Weights of a small self-supervised image encoder: 7.68M parameters, trained on photos of arthropod specimens (BIOSCAN-5M).
Rows from block 11, named by matrix and row number. Rows with one number belong to one channel. Each number is 128 + 32 x the weight over its row's rms, rounded and kept within 0 to 255. All counts start at 0. Numbers have three digits each. After the name is the row's rms in percent of the matrix's.
# convs1: 3x3 conv (model.blocks.11.convs.1.weight, 112x112x3x3), inputs 16-23, a 3x3 kernel for each
# convs2: expand pointwise conv (model.blocks.11.convs.2.weight, 448x112x1x1, transposed), outputs 150-224
convs1.13 122:139128119131117135140105123099146124107162115059104074111107131126110115116119108152139150139141134136144132124153135117122141104085117080196075102173106081144085093188091093096040104154044094106093126106116110084106
convs2.13 113:104155152138126145120102163130116086085126050168111100133120127168142146101136108153179161147126137088110122130123117059121133132113116132135141145128109139130131124124143123179112150138113130131154107177093116159145133179143
convs1.14 109:144104125118097107156129105159156118174077124059113127116121136138132153144146150102114117133130135148134129135119143180152145154121116231210226136074108142088109239217255185108181178089125104086096109078112115110119
convs2.14 106:138079126139138112229095127154102125146129102193122144196140165153154103051122135077105145102123129109135135138138121147129125121117140157124128124124115140117125180108191123159090091106116123125160108177163123110089097164125
convs1.15 102:147119121136140163175168174114150127144144129083096119120132121105103112134146147158171156144149128152152129150166174103093100126134110175222193197182161143139121255255242213162255151088126154161168170174145149158152
convs2.15 109:150140082094126155154108187174188117121131115162122169183113118087108115170139130176136139152129136169082130129123141133128151133143116196134131127121046095113124087121107127097168127118134125125123124153117113149086058155090
convs1.16 098:156159176143126170159132139127132117089063080141094155157140149171142170155162184140153150152114127139126135118094114144148125120184175061136141075078048086044050233127213111133101000031002131153140148134167176168146
convs2.16 103:132211103129136181112132117121158112100123123168117068056138068138107142092137142107133119115125143110167097143136188169128154128207132101127120170142016135132131088141200134139117123108135136133170158186152131127130154110084
convs1.17 095:152177127144123130135105150184203210057210110255147194150132132163155151130136146160140108156146133148159154138109181108110120102090135143080186000071045169134214162121109055104072084081088135108128114130092133153122
convs2.17 092:130112205089118143057110136140170015120132063172122125087140113115085120095117134130115157153128135172070133157131124185127183122113121165134137156131107098125127045157136126083217093105156126130105120091131132140119164105090
convs1.18 108:109140110081099085103093093202078184085141079236049164118129111127121111129125136081119089096123099087128137118147164117104107152117098231101255041055072255096240252092250150023129229069159127147121151166132116125108
convs2.18 091:133136174120130123096128160117097209148130115047116128097139159117196104170130143115101151099120134124154119126134131129115091118080130167129136126125126189127129152129155137100103073120129122129122132126119118158101166130084
convs1.19 092:130126143153096161145135134113167094045093122149135195088057087117095103133113119141092148142124142105109120150109109123146154109179129198202127132146137187198173180108223177093169099153183094096120133132115177151139
convs2.19 089:107151123116131093180108086074123136139113153126108144200139122104155127086128122144055141136129097114208111115127139186122135133132105118129146126133163144128124208115144132154169102089109120125133102174120125162143020127120
convs1.20 103:142129158138154129105092067187176060074000123255120183149155143151139134141125122113108115129125098122111071124088110097094134167144134149120062096022107189158172150091226128135176097136109133143151135132101129109091
convs2.20 094:137196102144111140133128190135116152127124137179117085075110091176141110169120130140118103117127104124193103144120115127128170125108127160136136124125176200132130163123116123130221153129138126126127078156208123126078089111095
convs1.21 097:137106125117143117146127123114255010122150105088139104135117139123133147138143136102107133125142155111152150140101169139121149127123088134255130120157119130090111201164253231175146185115062139152154135154154113142115
convs2.21 089:135093114101121140109138138149151111107128110194159075189132105151140132104140123141127104143123124155177109139132136020162082126136126035126103169126147095130139060139141138148132117130130135136115067086081142126133164150118
convs1.22 098:091107126132116133127142130158042170190106118224167134150132134160132134148122139145130128144127163149156175154137158113124121095126113119049137086101073145156089125122162212171183210118255117104123149143150142110120
convs2.22 096:133111142137125176083144060157142218149132082118158146170138160122074135253131119088162117167121125216142117101124128147137121137164131159127139129123154131118128140123211126158149142153122145126152136180058126132192183143079
convs1.23 094:138098091115111100102136129141135126114147174104180143141142144141145158142141156127128121104119112125125142115139145116106101128115069153243163092154165087119184181161195040025085057089129134114111125107142124121143
convs2.23 108:134139169146121156103097166131192116107132156132121123210130092159105127127118128119139124145131142128126107155117140014128134125139135199141155104133115172133131123139138134136084158150137138130130155127144106148121109188113
convs1.24 108:133149087077094125143141157078120093129162076141106094121129117131130143136138141133141097117101116112119124150111112088131145069091126111126094084157044127115072014087032161160196185169216101122122137136115143121108
convs2.24 111:131169134124133128091098134175103165150127113185109083175151098134137120093122132073131163114129123197174150134126139192117192122129118148127135155113143104121127085142153139152159128147142123127102120174151108148166197138046
convs1.25 122:073067077102122110139155123246186255101057055087058136131115131135128147128130142110091095113126126134105117122125132110104110094087105226198226115085045068104125199225208103153135034101071136118112142129139160154175
convs2.25 117:132135194123130122158139142087116121121129114119120155176131148127128134170125140125128169126126135129027133118126134052130129130106136098133125124118084163107122135117106122182121051136111107124098147153086111151136120196167
convs1.26 095:113142114147188099173165103133067075137046062105098071134134122157147123168164127146184157162176170153172166120146144162167076138147186160138176216143114148133125167146179166161089181215133092121151106130163099122147
convs2.26 088:122121131125128116090128131062100083137123095226124115181127073124118143154125124152114111113131133130176122133127152191127102137096117218132113130124196090132126115125133130096150174114124122130136152123115117142147118186167
convs1.27 097:107114151169110122179140111048186082166107095161135155141155137148144156130156181094179156168147131172111136115104078119166086082144147114151092160119060181109166155059100154194153152159136115098111120112117115113132
convs2.27 096:112198156083115106173149174155111126138116132233114132207116083154101142045143135145120119163140137116201127142128128204128125129147128132133124143143080153134128095106164135118138138132150137133132171085144101135090173133090
convs1.28 100:157113125161112135178166158056069151096152131100058076063074087074078077077082099124142139144112130153113147144100113119049057154101111176145169093078102090118095205151073110083101078132099121100137127118125151167162
convs2.28 097:151162122127130138144155150081123153056120098120127124190122055119153128149111152094099105113128118097156093143134131124131104126154121098128142142123146071136131092135078132114206127134134132131120109116110135124117086173147
convs1.29 092:126154160117135141114121108135091131138055196096056100134132151136125121145143123136122151148126139132132153210175085168178116183172130255126139152068179166104117151113219084029084153053072120106149114090158106111158
convs2.29 089:128133046159132148210150045142044040131132161126158087132110156094143124115118149101119105126132128169131135131126109112139057132109155133129099142127131165159136117127101129122043177126122137131139053159134180075171182140191
convs1.30 103:162152149108106111066062076091145122113107110186176056177173164151164170126141147134147153152185159104112112094090120102093128168143151013087091054060062156182119081064079019051064155158178146143152153143150152156145
convs2.30 106:137108080150127178123122102117144145117129067134126129105155161107132130105106131138106117124137137156049139147120105112132188128138127148129094115131179108125126140125098129112052103117135121127116162137130135123086146216136
convs1.31 093:101108118140159159139158154086096081164140193186112197128131136148137137159147148061088113099100135084116118104099078141105109189177213127123105204159179150110166086122084064037032160135199134144164169155174120115123
convs2.31 100:150126113141131149160119090102109094129140122114131179071107170133178124118128139120131143135126129152115155127130131129129129128144128147120101153136061115125134107122161135147131174129126112130131159145146125137155151128131
convs1.32 116:118134119103122100103110117081094159206100079094122184108120121133125114114117111117120100116131117123122104116120118124120154112113110081090182213124085071098199124128049038139149128136113113136154138146134155150138
convs2.32 123:139144168156132152136134135120142070113126114113149097154136171120092126161127125165124135115124128068085128131117096150117103125116136038124116117129181043128131173136101135196173156141132123128124138094151144125105146026189
convs1.33 108:110124116134134094157138111120125186129177097133162068138137161137136126106124122120111122116124125127145116165159112095103165054034156106114214103157089097193035171160095083147105078132138113111114119126117131129117
convs2.33 104:114039171135123160072110114127159161117130125076113164162134127147096130125129104126137138106126121173135141133112126194122141126122130057124143115127128132133133118130135131125127131128138131130108118114112129149057237130119
convs1.34 096:117104084120111139151180141104223184055139113094099042152139131127124118130118104131119102153144165199144173108097122095124132169174116024107175066076049076075033077044098126028116239214252115128137088099121132110121
convs2.34 097:169159139100124144078134172183190056130130112150116083207111117091168127169129114076135115089123145086135084126127146108120149116196124106127151148139105153135136122140091135140157112097134128134127123161113147125165072130138
convs1.35 111:101162181072140188109187216063081150088094163107068142132116136149141146138136147129118174133118154134138171191097149155070152174047120105137150141128142147090112103140092089072149105109155165122130183146120182126098
convs2.35 106:145072158132131113107141131072145090182136122124144127189119146137098137126126110159139105112115109112165117092114148167123140123151109222136148109136102188133132131127075136118105105113144128129120115152134139111191027114224
convs1.36 107:132104125123118146126149174082072050124062102180243209136148167135136133110115105120115128127107128081105112105129115114126123067116083106102055124110127120188218145083092121125120116132095122123111131136132166152166
convs2.36 115:141101140101136122119100161087140095138132255224118158093114160149105119180126130148158133100129130116230134125140132191126130123121119139130129156131153172123128132133128131060169148132133125129100165120108101141160143221123
convs1.37 093:138115109137129120125189187068164193099129136188113105113115146109108126134109123142132140136139137131153147152140129140163116126150167086188182061061046101078052071151100147163134155113191065102117097138118141132143
convs2.37 087:120102156131130136145111096128081124142125049097091110071122168141116154149108132147100106095122130194081116145104146086143089126137121113140120150116035129124130154140082126154129127165118135129119108117138130136102200163078
convs1.38 099:117132109136151146139126137123080118255091165188142209147139146135120130123128134129165139165138117158136117120117106157174132135115132049049082255083164250224255054088089163136112152200173135128147159084082152139139
convs2.38 098:133080172148129130096131157122130185145125053104117136089144124108109131106127139118146122143121112091151176133144143070141144139122129075120105113128082101124128120139091130163173091107135121130125135173031165094080164149134
convs1.39 095:084088094121132098104125129127097134107113188186126095178158175161156170138137132108113141164122134169165165135097128131082103157117059120132147093114128145113094082120168216142154032089074132125152111137163178152151
convs2.39 095:124118154140124110065123112143125169154126249142114132133129053158156138120144133139131135145131143141180107121120128145142133136137129073132126112129070147121127112104197129149127114124125131123123148136142125146159106100049
convs1.40 104:113103134127148119151196151150118120167080209175103161140133122128116118116121130142152127113125148126161150107152117115146123051081138159132255216065244205090178103079116114094148171080171086078092123104129107096100
convs2.40 097:126191145136127114132170163139128063094122086132116075075132100162147135098133129141142171110127123115108142103119146064135149132171153105132169111124036136133137127119115128140153153111133134132146122154188121112180065174130
convs1.41 090:112123114126159075098113108099071167098158123091111171142143156150127134153124117113119142116137137133141120112112092118116133111100148134084192096153102069112175178083130109174125064137108130104091122122117137142131
convs2.41 088:142077167072134113120180164147087070117135125110145107103129119122124114121118138117133107130132136203145142106096117050118145130124127115123140148126130105116128161152149129187191132142105120122188068036111099155091233150129
convs1.42 091:101138153140140127121087093136146129084095116161054086128112084121110069139141089155140135159162156157152132127207141156154165130127114131168147105149100157098113178205129105131119099097043121129127090100112108126113
convs2.42 096:109160143124127120121102161133141121126115104185140143075157116114116132149130149150108132140131126188055089153144121179135134134126140186127125133129118108120129161135068145122112160128129140130156151150175132117073113112061
convs1.43 083:092108145091102144115092111127096135176081084093114110151152145157154138133124112127107121125120120118107106124101119119122129125109099090084095255136189101184137089118175048069106153118126133131147159148161143116142
convs2.43 092:108161140129102079141093117092177144158107211215111125070130073141135140029135121132095139114127132069117139148136150101140120136133124167131155126126163152137136133126101126153171151131137141129146079108120139134119150041174
convs1.44 086:104181128109158125107120165178100243133136185228128161133126120148122154137116136109133079115119091102119114117158074094172112114167130146117183061073169139137162050125068121106146048193157143102117151148184124145168
convs2.44 091:133196132118125155123125172151117051116119127086133110127134098113062126171117123105089105134119132178115103117124112085103190127133140179125125141135129120127128150142127132131150114134126126129130047058114098158110082163092
convs1.45 105:110116102119123110132152142147154140183146234105092033126121123126121126129132142111105104138101114143123131077073154141092176118091103148111098180130228142112034049043049125137175128191138156120120124135120133134150
convs2.45 097:123141116138140117158102126145104074115123159148127158210149147150148117165133136118099145107127128157104124102133102112115078127083122147130110136119159158134133105120167125230150108134123124125103094054119131075149154098162
convs1.46 094:130134143116119102121151108051125164074094240112096220149134132165144138140118126097101127139113117156136086205134134159114139133127139105139156084057146125168197159188109150138181224178139137107101131120126113118141
convs2.46 092:118039098114140097108131130068108165117126088186111131130147160108082140162130101116113140117129115160090147105125144189115088123086138161116117128131131072120126129121142132084109139130122134126113135128094064122135134185111
convs1.47 107:122150146105122099135163155143179144182192175040122104133118121133123131132127108117115116129106124114108101101122134137104097094129088159215162184219214076105115024010000107128111214242255175168158152141162126121129
convs2.47 110:122093104169121138089122108153218107152129096198135166169144101125091130127135136129102142112130125138115127138141149064127233132144140156128125100122070085122129219117054127144034143141119139125111180247152130135169186239150
convs1.48 094:193148162169189193169166184122151092120079068092109074103062068094086089103089095139107146156138168145148153108117162125127146160148154135183176181096140150110119138087082161108129194115138127143126127117118105101126
convs2.48 099:110134115139118091127157021149132114113123098202132137165120071133161134047153135201153146133134139087161093105137132174152159132136115236139153099134174049131129144128099130144152144120127132132165151097157123145144074079039
convs1.49 090:101143150150089164109081142191177121113186113128102075072123105110158142119125084139149130121152151135148125154138115106099137123152134149184134137191182118076103129037081178056120146092077109122106119152136131165155
convs2.49 090:126125062126123115145108131190143159100126107255134161151132177172121127108149137154150102168134117141031111142130137076144148133147121146114155136117154079140127121151167125098159117144128131131124123132137147144179113115107
convs1.50 100:140133126113127124178112201109134111090127118111097161134115118121119125123107119124105104149114126147127154121170161121203132074199092113106099146182095014161116147193126184132185120123198131149131132153129107115129
convs2.50 096:141146162166127131113103186117143252121130121133145118112147089144109141154117137095112129108132143172111118143130120110114184134129147115115121130125178080124123069135153124078120033161112130125144130174086111104097100085136
convs1.51 088:133147128131143115130159123171106119105155135151108118149138107106147097107131096113138117111163115115121110150085088171175130096128108188071080136142117081088111133102132143136196083088104133122101146104098122113129
convs2.51 090:108156104126132115097100088126120215103135143092102157207116155117092125188123140134114086110128130114224095121151108081111145122139130130133142142141076082141141106134111151069085163099173120138114149165127146103082123081155
convs1.52 105:128096151095088106134108106054113079081087077130097090092082083102102096110110112119109137150140140157142144064087096115081087075101124086142081093066050092076093070069065157185178172134134136136118116139141124131156
convs2.52 102:135129154177124125079136116140149144087133130086142113107132200129114118209130119120108177126131124172107153122146136237126132119089134067135141141124157062132126090129127123149198077112151119130090127185162115124132151193092
convs1.53 104:163098143152126115110144131066077144091057155073148100101105133125121148142143141133095135152107128144123118132148108172086108139079120139078125111115118050066074080167087111166102167081175132125127129128130121135135
convs2.53 103:118068171142143123071165101165141176164135092162133097127118112098118137081118143101081101125122110080149097120140131141123162127113146000121128105119098109141127160133156135174089111125139129128115188133131160115114167068072
convs1.54 104:104160141112125124093105072176167132115106107055103101097076093147132113179159157125119115159152151149137146123111112156130142117144146144115139189111119052106122121067075159153138078135125141137121139141136127118139
convs2.54 104:158134138064126145092138175140128058119129112128125167210107148126138134086131131111105108153122126147035077116132125184144164121168135237128110097120055050131130088134114127110180145131126138129101186062107122125180120146067
convs1.55 099:112144144147071182130086132127147160183127106176143052122135134120123121141137122125131128120159165158157200129104069117066065142129113098191119112111212172196154134125125144097143166186182133155160154137140143130113
convs2.55 100:108132158109129101139149115157120113119145114120165103145144055155137120175128120142130157143126126128034097149134133143140124125091141075126109119132086143120124094103149123097169101144120140126145149044136127124118140103176
convs1.56 095:129132109118155086104102068076174165171172126145241124142151142150151151138143155141138135142121149138097143184144111115144176128142220071129114142159119124241119178113082066067101113188185118130113128103132098114125
convs2.56 097:111178147161135123149129083082116068094112153035122135137123129113127129175124123120170150163129133090124130112111102097120229123092150130129092115120111059128129103111145128105111105135135120126099146229097142057199141101110
convs1.57 095:136161156120131125107119095190159178070080119203102206137123119127125115126128131120140100102126117098114112083029041161141110121095056131118112098169122178096174005023063143201168128142112141174158111135151099122160
convs2.57 095:152099163144133097110083114113147096143130096071133106124127083106117139097139114153149125116132138063170106115138180067133106124153125150115183134123139192134129200130179132125210121128128115126141137058180167157108110054156
convs1.58 105:104100133125125094152141091134131207127146199170162109116132137140135124150140132117110174116115141143145127154135071126129120072101144117088136133155152165166109167119034134108098063132163098112127141104085135120116
convs2.58 116:117151180135124124114118158142120082134126103145142153121117156114119126123123138159114114141130132167175111114133122173129126127145122024133133136125155070128129160133083128160173142123137125127118117107119105119002181120147
convs1.59 112:160154144146151107073056086208125154048008084252200234118124123124124143130133122106106133151151148140126111065083104117099117181161169099098079000081074185191188024093050046118048180183169152120131103110107116134161
convs2.59 101:129135114140133117169149111122086164124121151121120142210135162119132113105124131202129144102141157157095093132124124057126059134111130110130155142125139199111129082117033124084159173140120121126096093132077122143190130151199
convs1.60 106:084114099124143135131178156125119157113172158134113153136153154141156151141153160127163127103158103109127104126124074111144125069099073115049051116233113123135089196150133144255202113196105128111143118113128131121130
convs2.60 104:116154116139134138126131084144148085165140169011137150160128141122137117166123136131106106109127117115098151139120143137105181123150129165139116137135188146128136127140128131100134076117138138133129108155160154139184102120167
convs1.61 098:151163130126124179119135137127106106061107181120157243160140139136140138144128114160152128145124126140100128101060103098112106129100096214148081030112187124151169166116099088165175136104078086111109105107136136124119
convs2.61 094:134116129114126102167126169177152085153132130099133130013110134135088120159122125164138131167123136170149140113147126160117095124120127186138090129142141138140121154124102120166148157127118127127120191108086122109029137092037
convs1.62 082:181120120155116094150106125095114151041135148109074074185152145180166171199175151170176148165149107163152142117127169115153073078187135029125175096136076074070080019144115077095060054100124091112088091122090095121085
convs2.62 094:097120176112127132109083125162107138156130145106102152043146171109157131095129134098103106113144133155094147127129154153121186131142131124129081152120176095144133097133132131148157103135132134130102118130143129088077179092116
convs1.63 086:104100100129127116109131117179227195128160146125066117122105115121118099111117109147134128094069116110133106153097123100107097164197137146141189150186159070074099196220207111069097076080065130125150156143155117036074
convs2.63 093:128205146106130118117154118183158145136130177103137178086157062129137136155130145225131124159123144158141136137125153139130112125194128147128134132139181177131126114103098131141165156130120121125124127131190099125159155166124
convs1.64 104:084092121138154131131155157104255045122242113080172019129123133126121131130130128103104086119099114135162149129134146109138126129130140067143104086164137026094120132082170111031104126104149099118111109113126080098109
convs2.64 095:140122131107123115084129187088130088144123140059100148086112180154139127157112127147137126169126132147212158143136147193116147131135140103137117109122081148123123070107091130097097111114142138126097047163110121134205145067128
convs1.65 106:149133140117128129119104108039063156046099083108154108110115126137141152118123130143113122139118110114108110141138111129133124115146126093093122057141108201223255137096128125101143142109200099137153127164126152168149
convs2.65 101:137109120114136123172137164112113179138129126209140182176144158118120142047113117135174098107132111170170131133130115153127163138164122211137105137133103122134123096127039135109117094117131124132136199169125092148120068217150
convs1.66 094:123147179100109150086111168127105117172046152255104234146138146139144140124147135127112130128128112118119085108099124166131122101065116193152125142102191208054255107082122157065150128069176120154126123132154136130127
convs2.66 095:110154129095122123142112122173068094126122044210117120062141096148088133107128122103155153174133121110089118118137118132135107132128132149128138148125117025132134105134163130141125103129136136129126078083104131142147134106104
convs1.67 094:152141120134124127104112100045165074139037136127126214132138107159133107119107098133131101165130138118121126102116106123129124167186167052124046175052113175193146101118146084024042132214109145142132165120149137105149
convs2.67 097:136159183114127114107111092120155109121116150185139145121142140122141122101117110178104123144121118127160149124136170050128124135107159145116141123118127100119123138125079119093201096095142121125120141074114113135086138173115
convs1.68 107:113122122098133101131148130185158150151110141085151186099105113102115117089091099151145135139144110127135090167157163128171115076113101180161137138116149080123103158141187129139102114153139096082091121098088148152135
convs2.68 104:115116113115125140187107135163114168160129114055164119091120106143146123190120120114106133110126121211057197130144116143121130120163133128137124130138089093127129119126127132165135184114137133129184106121162131112179147116142
convs1.69 108:103106138083129146121129117127098115108125156163138061124123112118124135131125107116131128103141122107127128132116131172148119081135130140121093020123197139114066107146146162145107133104106133122118103123124140120112
convs2.69 102:158138207084139148147142091099112060103128081133133083111127147115121129122128141135166133109132126107148140137126127123145123131133130016122132114116169051127131187129130126152179129116117122123144160119133159121107199062124
convs1.70 101:096112125100162143123137124162196151113078162139122140115119117127140125119118130102149124125101129115117102160194143123129122181136141170194178099144164132195120136093091085081063162155163108096121163138129103124124
convs2.70 099:123095096105129118170139068105117139082130128127156070091123120161114114126123137097161131128123119084152129089138141108126103125086104156123137138130112059125126109152184122124089171134104129126155144174110155120134116112061
convs1.71 089:136134102138117105142121120099078077164133115204174186145133143130118110143120126112122167122149134157111147142123152084075072162130115069073198113175115098002079225173135139071182103082138121118105164161170116139100
convs2.71 105:108171149101119093155131164180201111130133198160138167168135082107136113077126108083117151097123103063148134152134134121122188134167149130128074137142163068114133122131096125130146097112150133130127136108200114107074237133112
convs1.72 100:139144129127133139145141124213210255232115216158141153136129135126125142121130136096095138099123127106113134177197126112160070170150104176220245159113198126173164138110078090140078075080072139165186129122143136139158
convs2.72 110:134146122124113151091099150120166099104123068148140111010139138128118125129113112131085165160124111098071114150132133172133153125111137154125140174126086141126122081152209135079091124116145122129099119164105142136154127117082
convs1.73 112:091110119065080071096056091019041028123192183232209217145136154138125140129136127114121129121112119122124117163161107136123126088093126091113093126166193150142162144165119173211157041019058142149156163140125164125135
convs2.73 097:110090112137126137135135124140150044108131163146130161217097113130094126162138132157163138123124111062126119124122112083131189126139139224119107139129143176134125122128175124084181174129125120128109134171073152144152133176123
convs1.74 101:150113143168103100146103139194156079115064127132188161126135131141129133141130127163124154167149145128128133124111106110029117121087111117160071090021089082117143105057068120077063094102164133144126139159141174142164
convs2.74 102:113124107074120168048124147104123188123131107136096132149129143127122164171143097151076130166127126112087107128126134120114071130127122057137116113122077115131127144117209128106140172141137134130144139115083094134118110253074
convs1.75 104:081152110085131097094105136199192133081241053156089158160173144162154157153151162129135144130137103141157121155132147109128127118144141107123136100234073125128132096096103093105119178124209133105093112140108101115114
convs2.75 092:132018114125131162123134072140097155168133160230169132101132165158144120146116115088124115181124157057083168142115150144141154124079112145123104137133161086122124118157145123145048131146126138130151120128097118135204242148105
convs1.76 101:151163130165146150133139106146144161050150102154151169126113122140144129137135136148143126132124133155116138107099078092102132104158145213138208082129103156170178176157195113076166237182175096120133115134129140127126
convs2.76 109:112101046119133128089113179143128184117136156082129139088121123116124144157136111098172119121130141098129126123129107093131040127098127084126129122134130108123128167115153123150174170160115125128161134095073126127077165189096
convs1.77 085:120157167116112126158118121136108136140072113144162128149163151134118161123131156117127121134119123154127116147143120168143137196161159130105134180127191214140147145042098091162164103168118118124114125114126162132149
convs2.77 091:132050139120135124138143129158118106104128222194094084136119148178169107133134127154196171141136132163163106103123139106118144126097129114128109097120082198135121168128199117143056181160104137124116112069145112125127099144152
convs1.78 101:125153147121126165138118185114176112116146128081139127135151168146156172136145164170155171177160186150158204163123143183165177189180163067172070088197085134169094078093052084128114123170119108129097131128119144123114
convs2.78 104:152127079095122087163119120178114183135119138172108152132130088124071140054137142125154138140142135142095112142118129093122113140148135119120123110110182095114124131109121129128073128141129125124087152132115112119103135145111
convs1.79 099:118114100102137128130130151195157181169137120095080070147143140153142147167157155137123127126133143122150144136120122137167154140131129206176166159147176145095131229155141213151235162138117135124129132117143126112125
convs2.79 106:124025143173127101125152128166122065151133071190165163137138076157150128140124133151160107108128119053107155136125131000116180129151129094130089119130050170121130182132154126157071163140120124131170104194139137110058136141098
convs1.80 095:149156112116156149118128133103165079099106116169105092152147130141145133142143126130152133143149153150154124100132183081130147129134115118149152046169215104133176114081160094144192066143157153109117143094111126097121
convs2.80 091:108068143132124138110067089101153068132124150137092169137141109124131109149114159076128151176122140112150127117122121146146169131108135255131156146122177146121132088142121142073036133110135128130107140152141124140074133083141
convs1.81 120:119115107117105094124115104071166158083167153107125148123133138119127130127136139116130116111111111105115110175093102145091102180126091081094099088167109101125070157064064109074085066104098093114131100122138108143137
convs2.81 114:139173109144123137134126137105095206107123090106132129105130214160129125138124136072133128136125130132192116134124123223126049124095124150129119113134134110116125129135081129141136165141129140126105142110112135145090202089097
convs1.82 102:143154106155176139169161181060139222106152167043129137163139120142124106141131115161136144142141122118134126198082132151122109178154138032125255111110241077160221200079110232122136176202152111143132086105127142120139
convs2.82 087:097146093139128107167134121058117179186124117106148133121091120163159126112111136173136098102135126050168156133126138180113175134069113161132146144129071151149128125159133130120101066119133120131139172153102152142088095141187
convs1.83 097:122155112137158131146154095070080169063042120150169170135123139134107122120106135096134114112109111112106114056102075117142136069092108135150140090106159160226143116143116125169070095110073170159154155162167172180156
convs2.83 105:119183105099131153112115105215131063117129121130128091052126095103106122181135099143080191108138119157106134103126126127130127125136118136121129154117102134118126134153135130133156189131130133129139117108146134127142144129046
convs1.84 097:103084123133101127129104130107132117124092098209111128133144150132124130111103101091078077135112115114141146157159212173163182162140147082125121122086101209093178116122126144143091068141116112140125129144113104097120
convs2.84 100:116090132122122134130143041088118095057125064088160151176109145088075143150129127109099141141118118172064161129124114087127165122107131070125125110134132112130133084119166131082180136134128122126122149080138129132196131079155
convs1.85 098:151127169182125173145116135140172113096137102168076127154153167132126146142135142111141100089125150119131175138143153161099114120106136115103066063165108117136089164044137096117132142093157127110134152158104119122107
convs2.85 097:138153082130128095167134115128070220125122129100148152172174132095159127121142111078142114147133139125138137132132116227143162141210156119134161135130160104121130106106156135137115037142138129132100133161116147138186106183066
convs1.86 089:098124113102088075141098135150157148180147219083125081165142152164146113142148125131105127103130137171148139074126123072122118135133097066111153175135168066124074132109101069126092133141090110120088206155122126095089
convs2.86 095:123099118106124155082117146139148087085120084152088074224112115117153113199134138149194113149139140255165058121140124124115179126113122078121080134125220126114127125130217119142137126143127119124090124123110108104125122144081
convs1.87 104:147106147081097094085139132158127158165104164142161170151141140157148147157153140145141154106134130117118103108144129096139115120116112203192197122106186109113109102181107052075000062066065178150139123125108116130110
convs2.87 104:127128137132133083104141152135112192131135101177117127060123129132153143227133134138131106100133139069145155122118135126123128132125114137132129108118079136126127194115173127167147225132128124127130152035137119105075078149146
convs1.88 111:125132132110097106097118105157125158094081202171059093133140128123137122108116115144115133131113111085084105150119105147146111156098099161102131123103129155063078111059024053169083121237207138136177160118137140130118
convs2.88 112:116104164135125141119136068166133162124134116096143141209141121134119139127124116188128136117125118123045135132115117162138073123099125166122130128124114121120123081117142123139189150142121136127113101068135138123151179089134
convs1.89 095:133122129056113119095120122040068068078092088066109098119118117129121121121112111125165143119151145131141185173147141167155120096099111133035099168083088068050129119163177028062057083015084130118091115119130110107119
convs2.89 098:107199089103122127060119114098112083141125154104092069196121090132137107179111121152120132086130120211109134123138142203118089124144150106122190119122133121122130112122136128124101149138124116129134175135165126154172115121184
convs1.90 113:119116104123112122117129118224136195105071118141103201115118101125139105117114104142129120122116108101126112186192189173140122183183152195139177055080086106120122176102128040037000142165061120119124162145140115111114
convs2.90 102:130149142112122159185128110119114140105122077119119123147132185117128127142126118104146137139140128105154120114144115140143126135055156040125118135135063152143134127129136133123153165106154117136117132098105144120171149152148
convs1.91 100:170139077138111081140110071150122061107095054084119054107121100112114099100114111148090066139107085167134102130109109118113147121143154184164158133162124133079120105084128128060139098074128125141132136122115143113103
convs2.91 114:131096124151129134120122099137131140190126138119143149168113118117115130138126107137130136124127144122080130138128130254142131129108131255141164149131177171132126129120135129083086069116134139130143078144141140153143081181221
convs1.92 114:122159100115133142114115111120215126078132140064063123105126118108133137100125134097119101097111109116130101071073120087124144123203156147217075141152136112109092054129113132050121131096045128133136138113121119091133
convs2.92 119:140042113116130171059137164131140119146129088125123112138129129085144124123124141060125116130130131158106127126156125136147047131171123203114125133127216163129129147144101116153139137136105135126104120153119145115114159144106
convs1.93 096:165110121153133129133090103249156216197172161100063109156158134170143140137144146114072124124081115119106101089090111146137127160125171168074134066074101061107078054079076154076063255255180208181216178141131150146140
convs2.93 099:114186126103130105126121158142175114078119110129100117057114122161127148158120145162109138138130121116068132126135139183137112131141135162130155119122072175132128120124086134053125158114129125128140175136124092121138112170128
convs1.94 092:146135110130104133094088094147144082177094142141078092155132121166138140146133130113132147131126132089133125097141096081096102159139114059090080026000057038097075128065100116103173118140070132110095119102105099120096
convs2.94 100:112124122137124093166148135088090092136130137081123104129145062146123153126125125127103123064137120086182121145131149056132182132126138112125112118126111124124132077145143121092081071152126131129141097123141155115084053110064
convs1.95 102:127133109089146091112096111216124182135075121176150128088074066098105099130136131112114102097103084102133113102108143086109128093104129150093215156126115155145174057086121043118099035097094133082122146119109137121157
convs2.95 099:136100128145128136072115155123133143141123117176126121112133143099153124164141155150154110117133127113110162140141112128149111134104144152137134137125123107123133162133101134037178123123122120129127184170165110096113154107141
convs1.96 104:176187139159146134129132168116065098175143096170112132124123121137127131146147120135161145160140125154147117112082121149179195136176175148091140190143129198140145139127122213139096090183136151157154157153137131119142
convs2.96 101:119193117156137116150111091129093085135130186052085121154102084096164129173130132184121066111128140088164089123126152166125138134150149185124123112133253202138129119108129127102064097137120128125115142084110128145160060137132
convs1.97 099:143125141131138177146162162066125184094105166077117150133132147141139148127135143131152143133151152120128149094065055116104116102116134095156125124098078100070125142170115144168124098132164155117103102085120108110141
convs2.97 102:113156090139129083185123123120102068119118029056148093180135122129147150197150112105134127101125120152156117124126122157122166126093129153112119130129255133123118121112123110100180083137089111121085088051148153108141044113095
convs1.98 095:125201139141167161143187146209159174120064126035091066154140148147138163138154180098192119149161131177146112105109128147110112159174145169085083128101094133169091074000105069077076149172169153138132132124114136146145
convs2.98 096:122130122151118112141124151132150120154125104147130165096104112109122129114127153162109152176120127045093099138126088042123174118149140135129127110131108155123128122119080129173175117132129131124119136073182107143071099101138
convs1.99 091:096124077106125145112109127158157116207071113120168163141118138183163179185148160065132113108131145133128122111118136172160173178109159122224087164039155207127164105169097110162150202072199124122135111110168131122156
convs2.99 097:134059126062128130110126174101196144136127140152160127022141121136132105090159133130104137115128139075126138142134098089132116137122127058121136126137158120134127149122128127114105114126127121127173123115200130116208132093147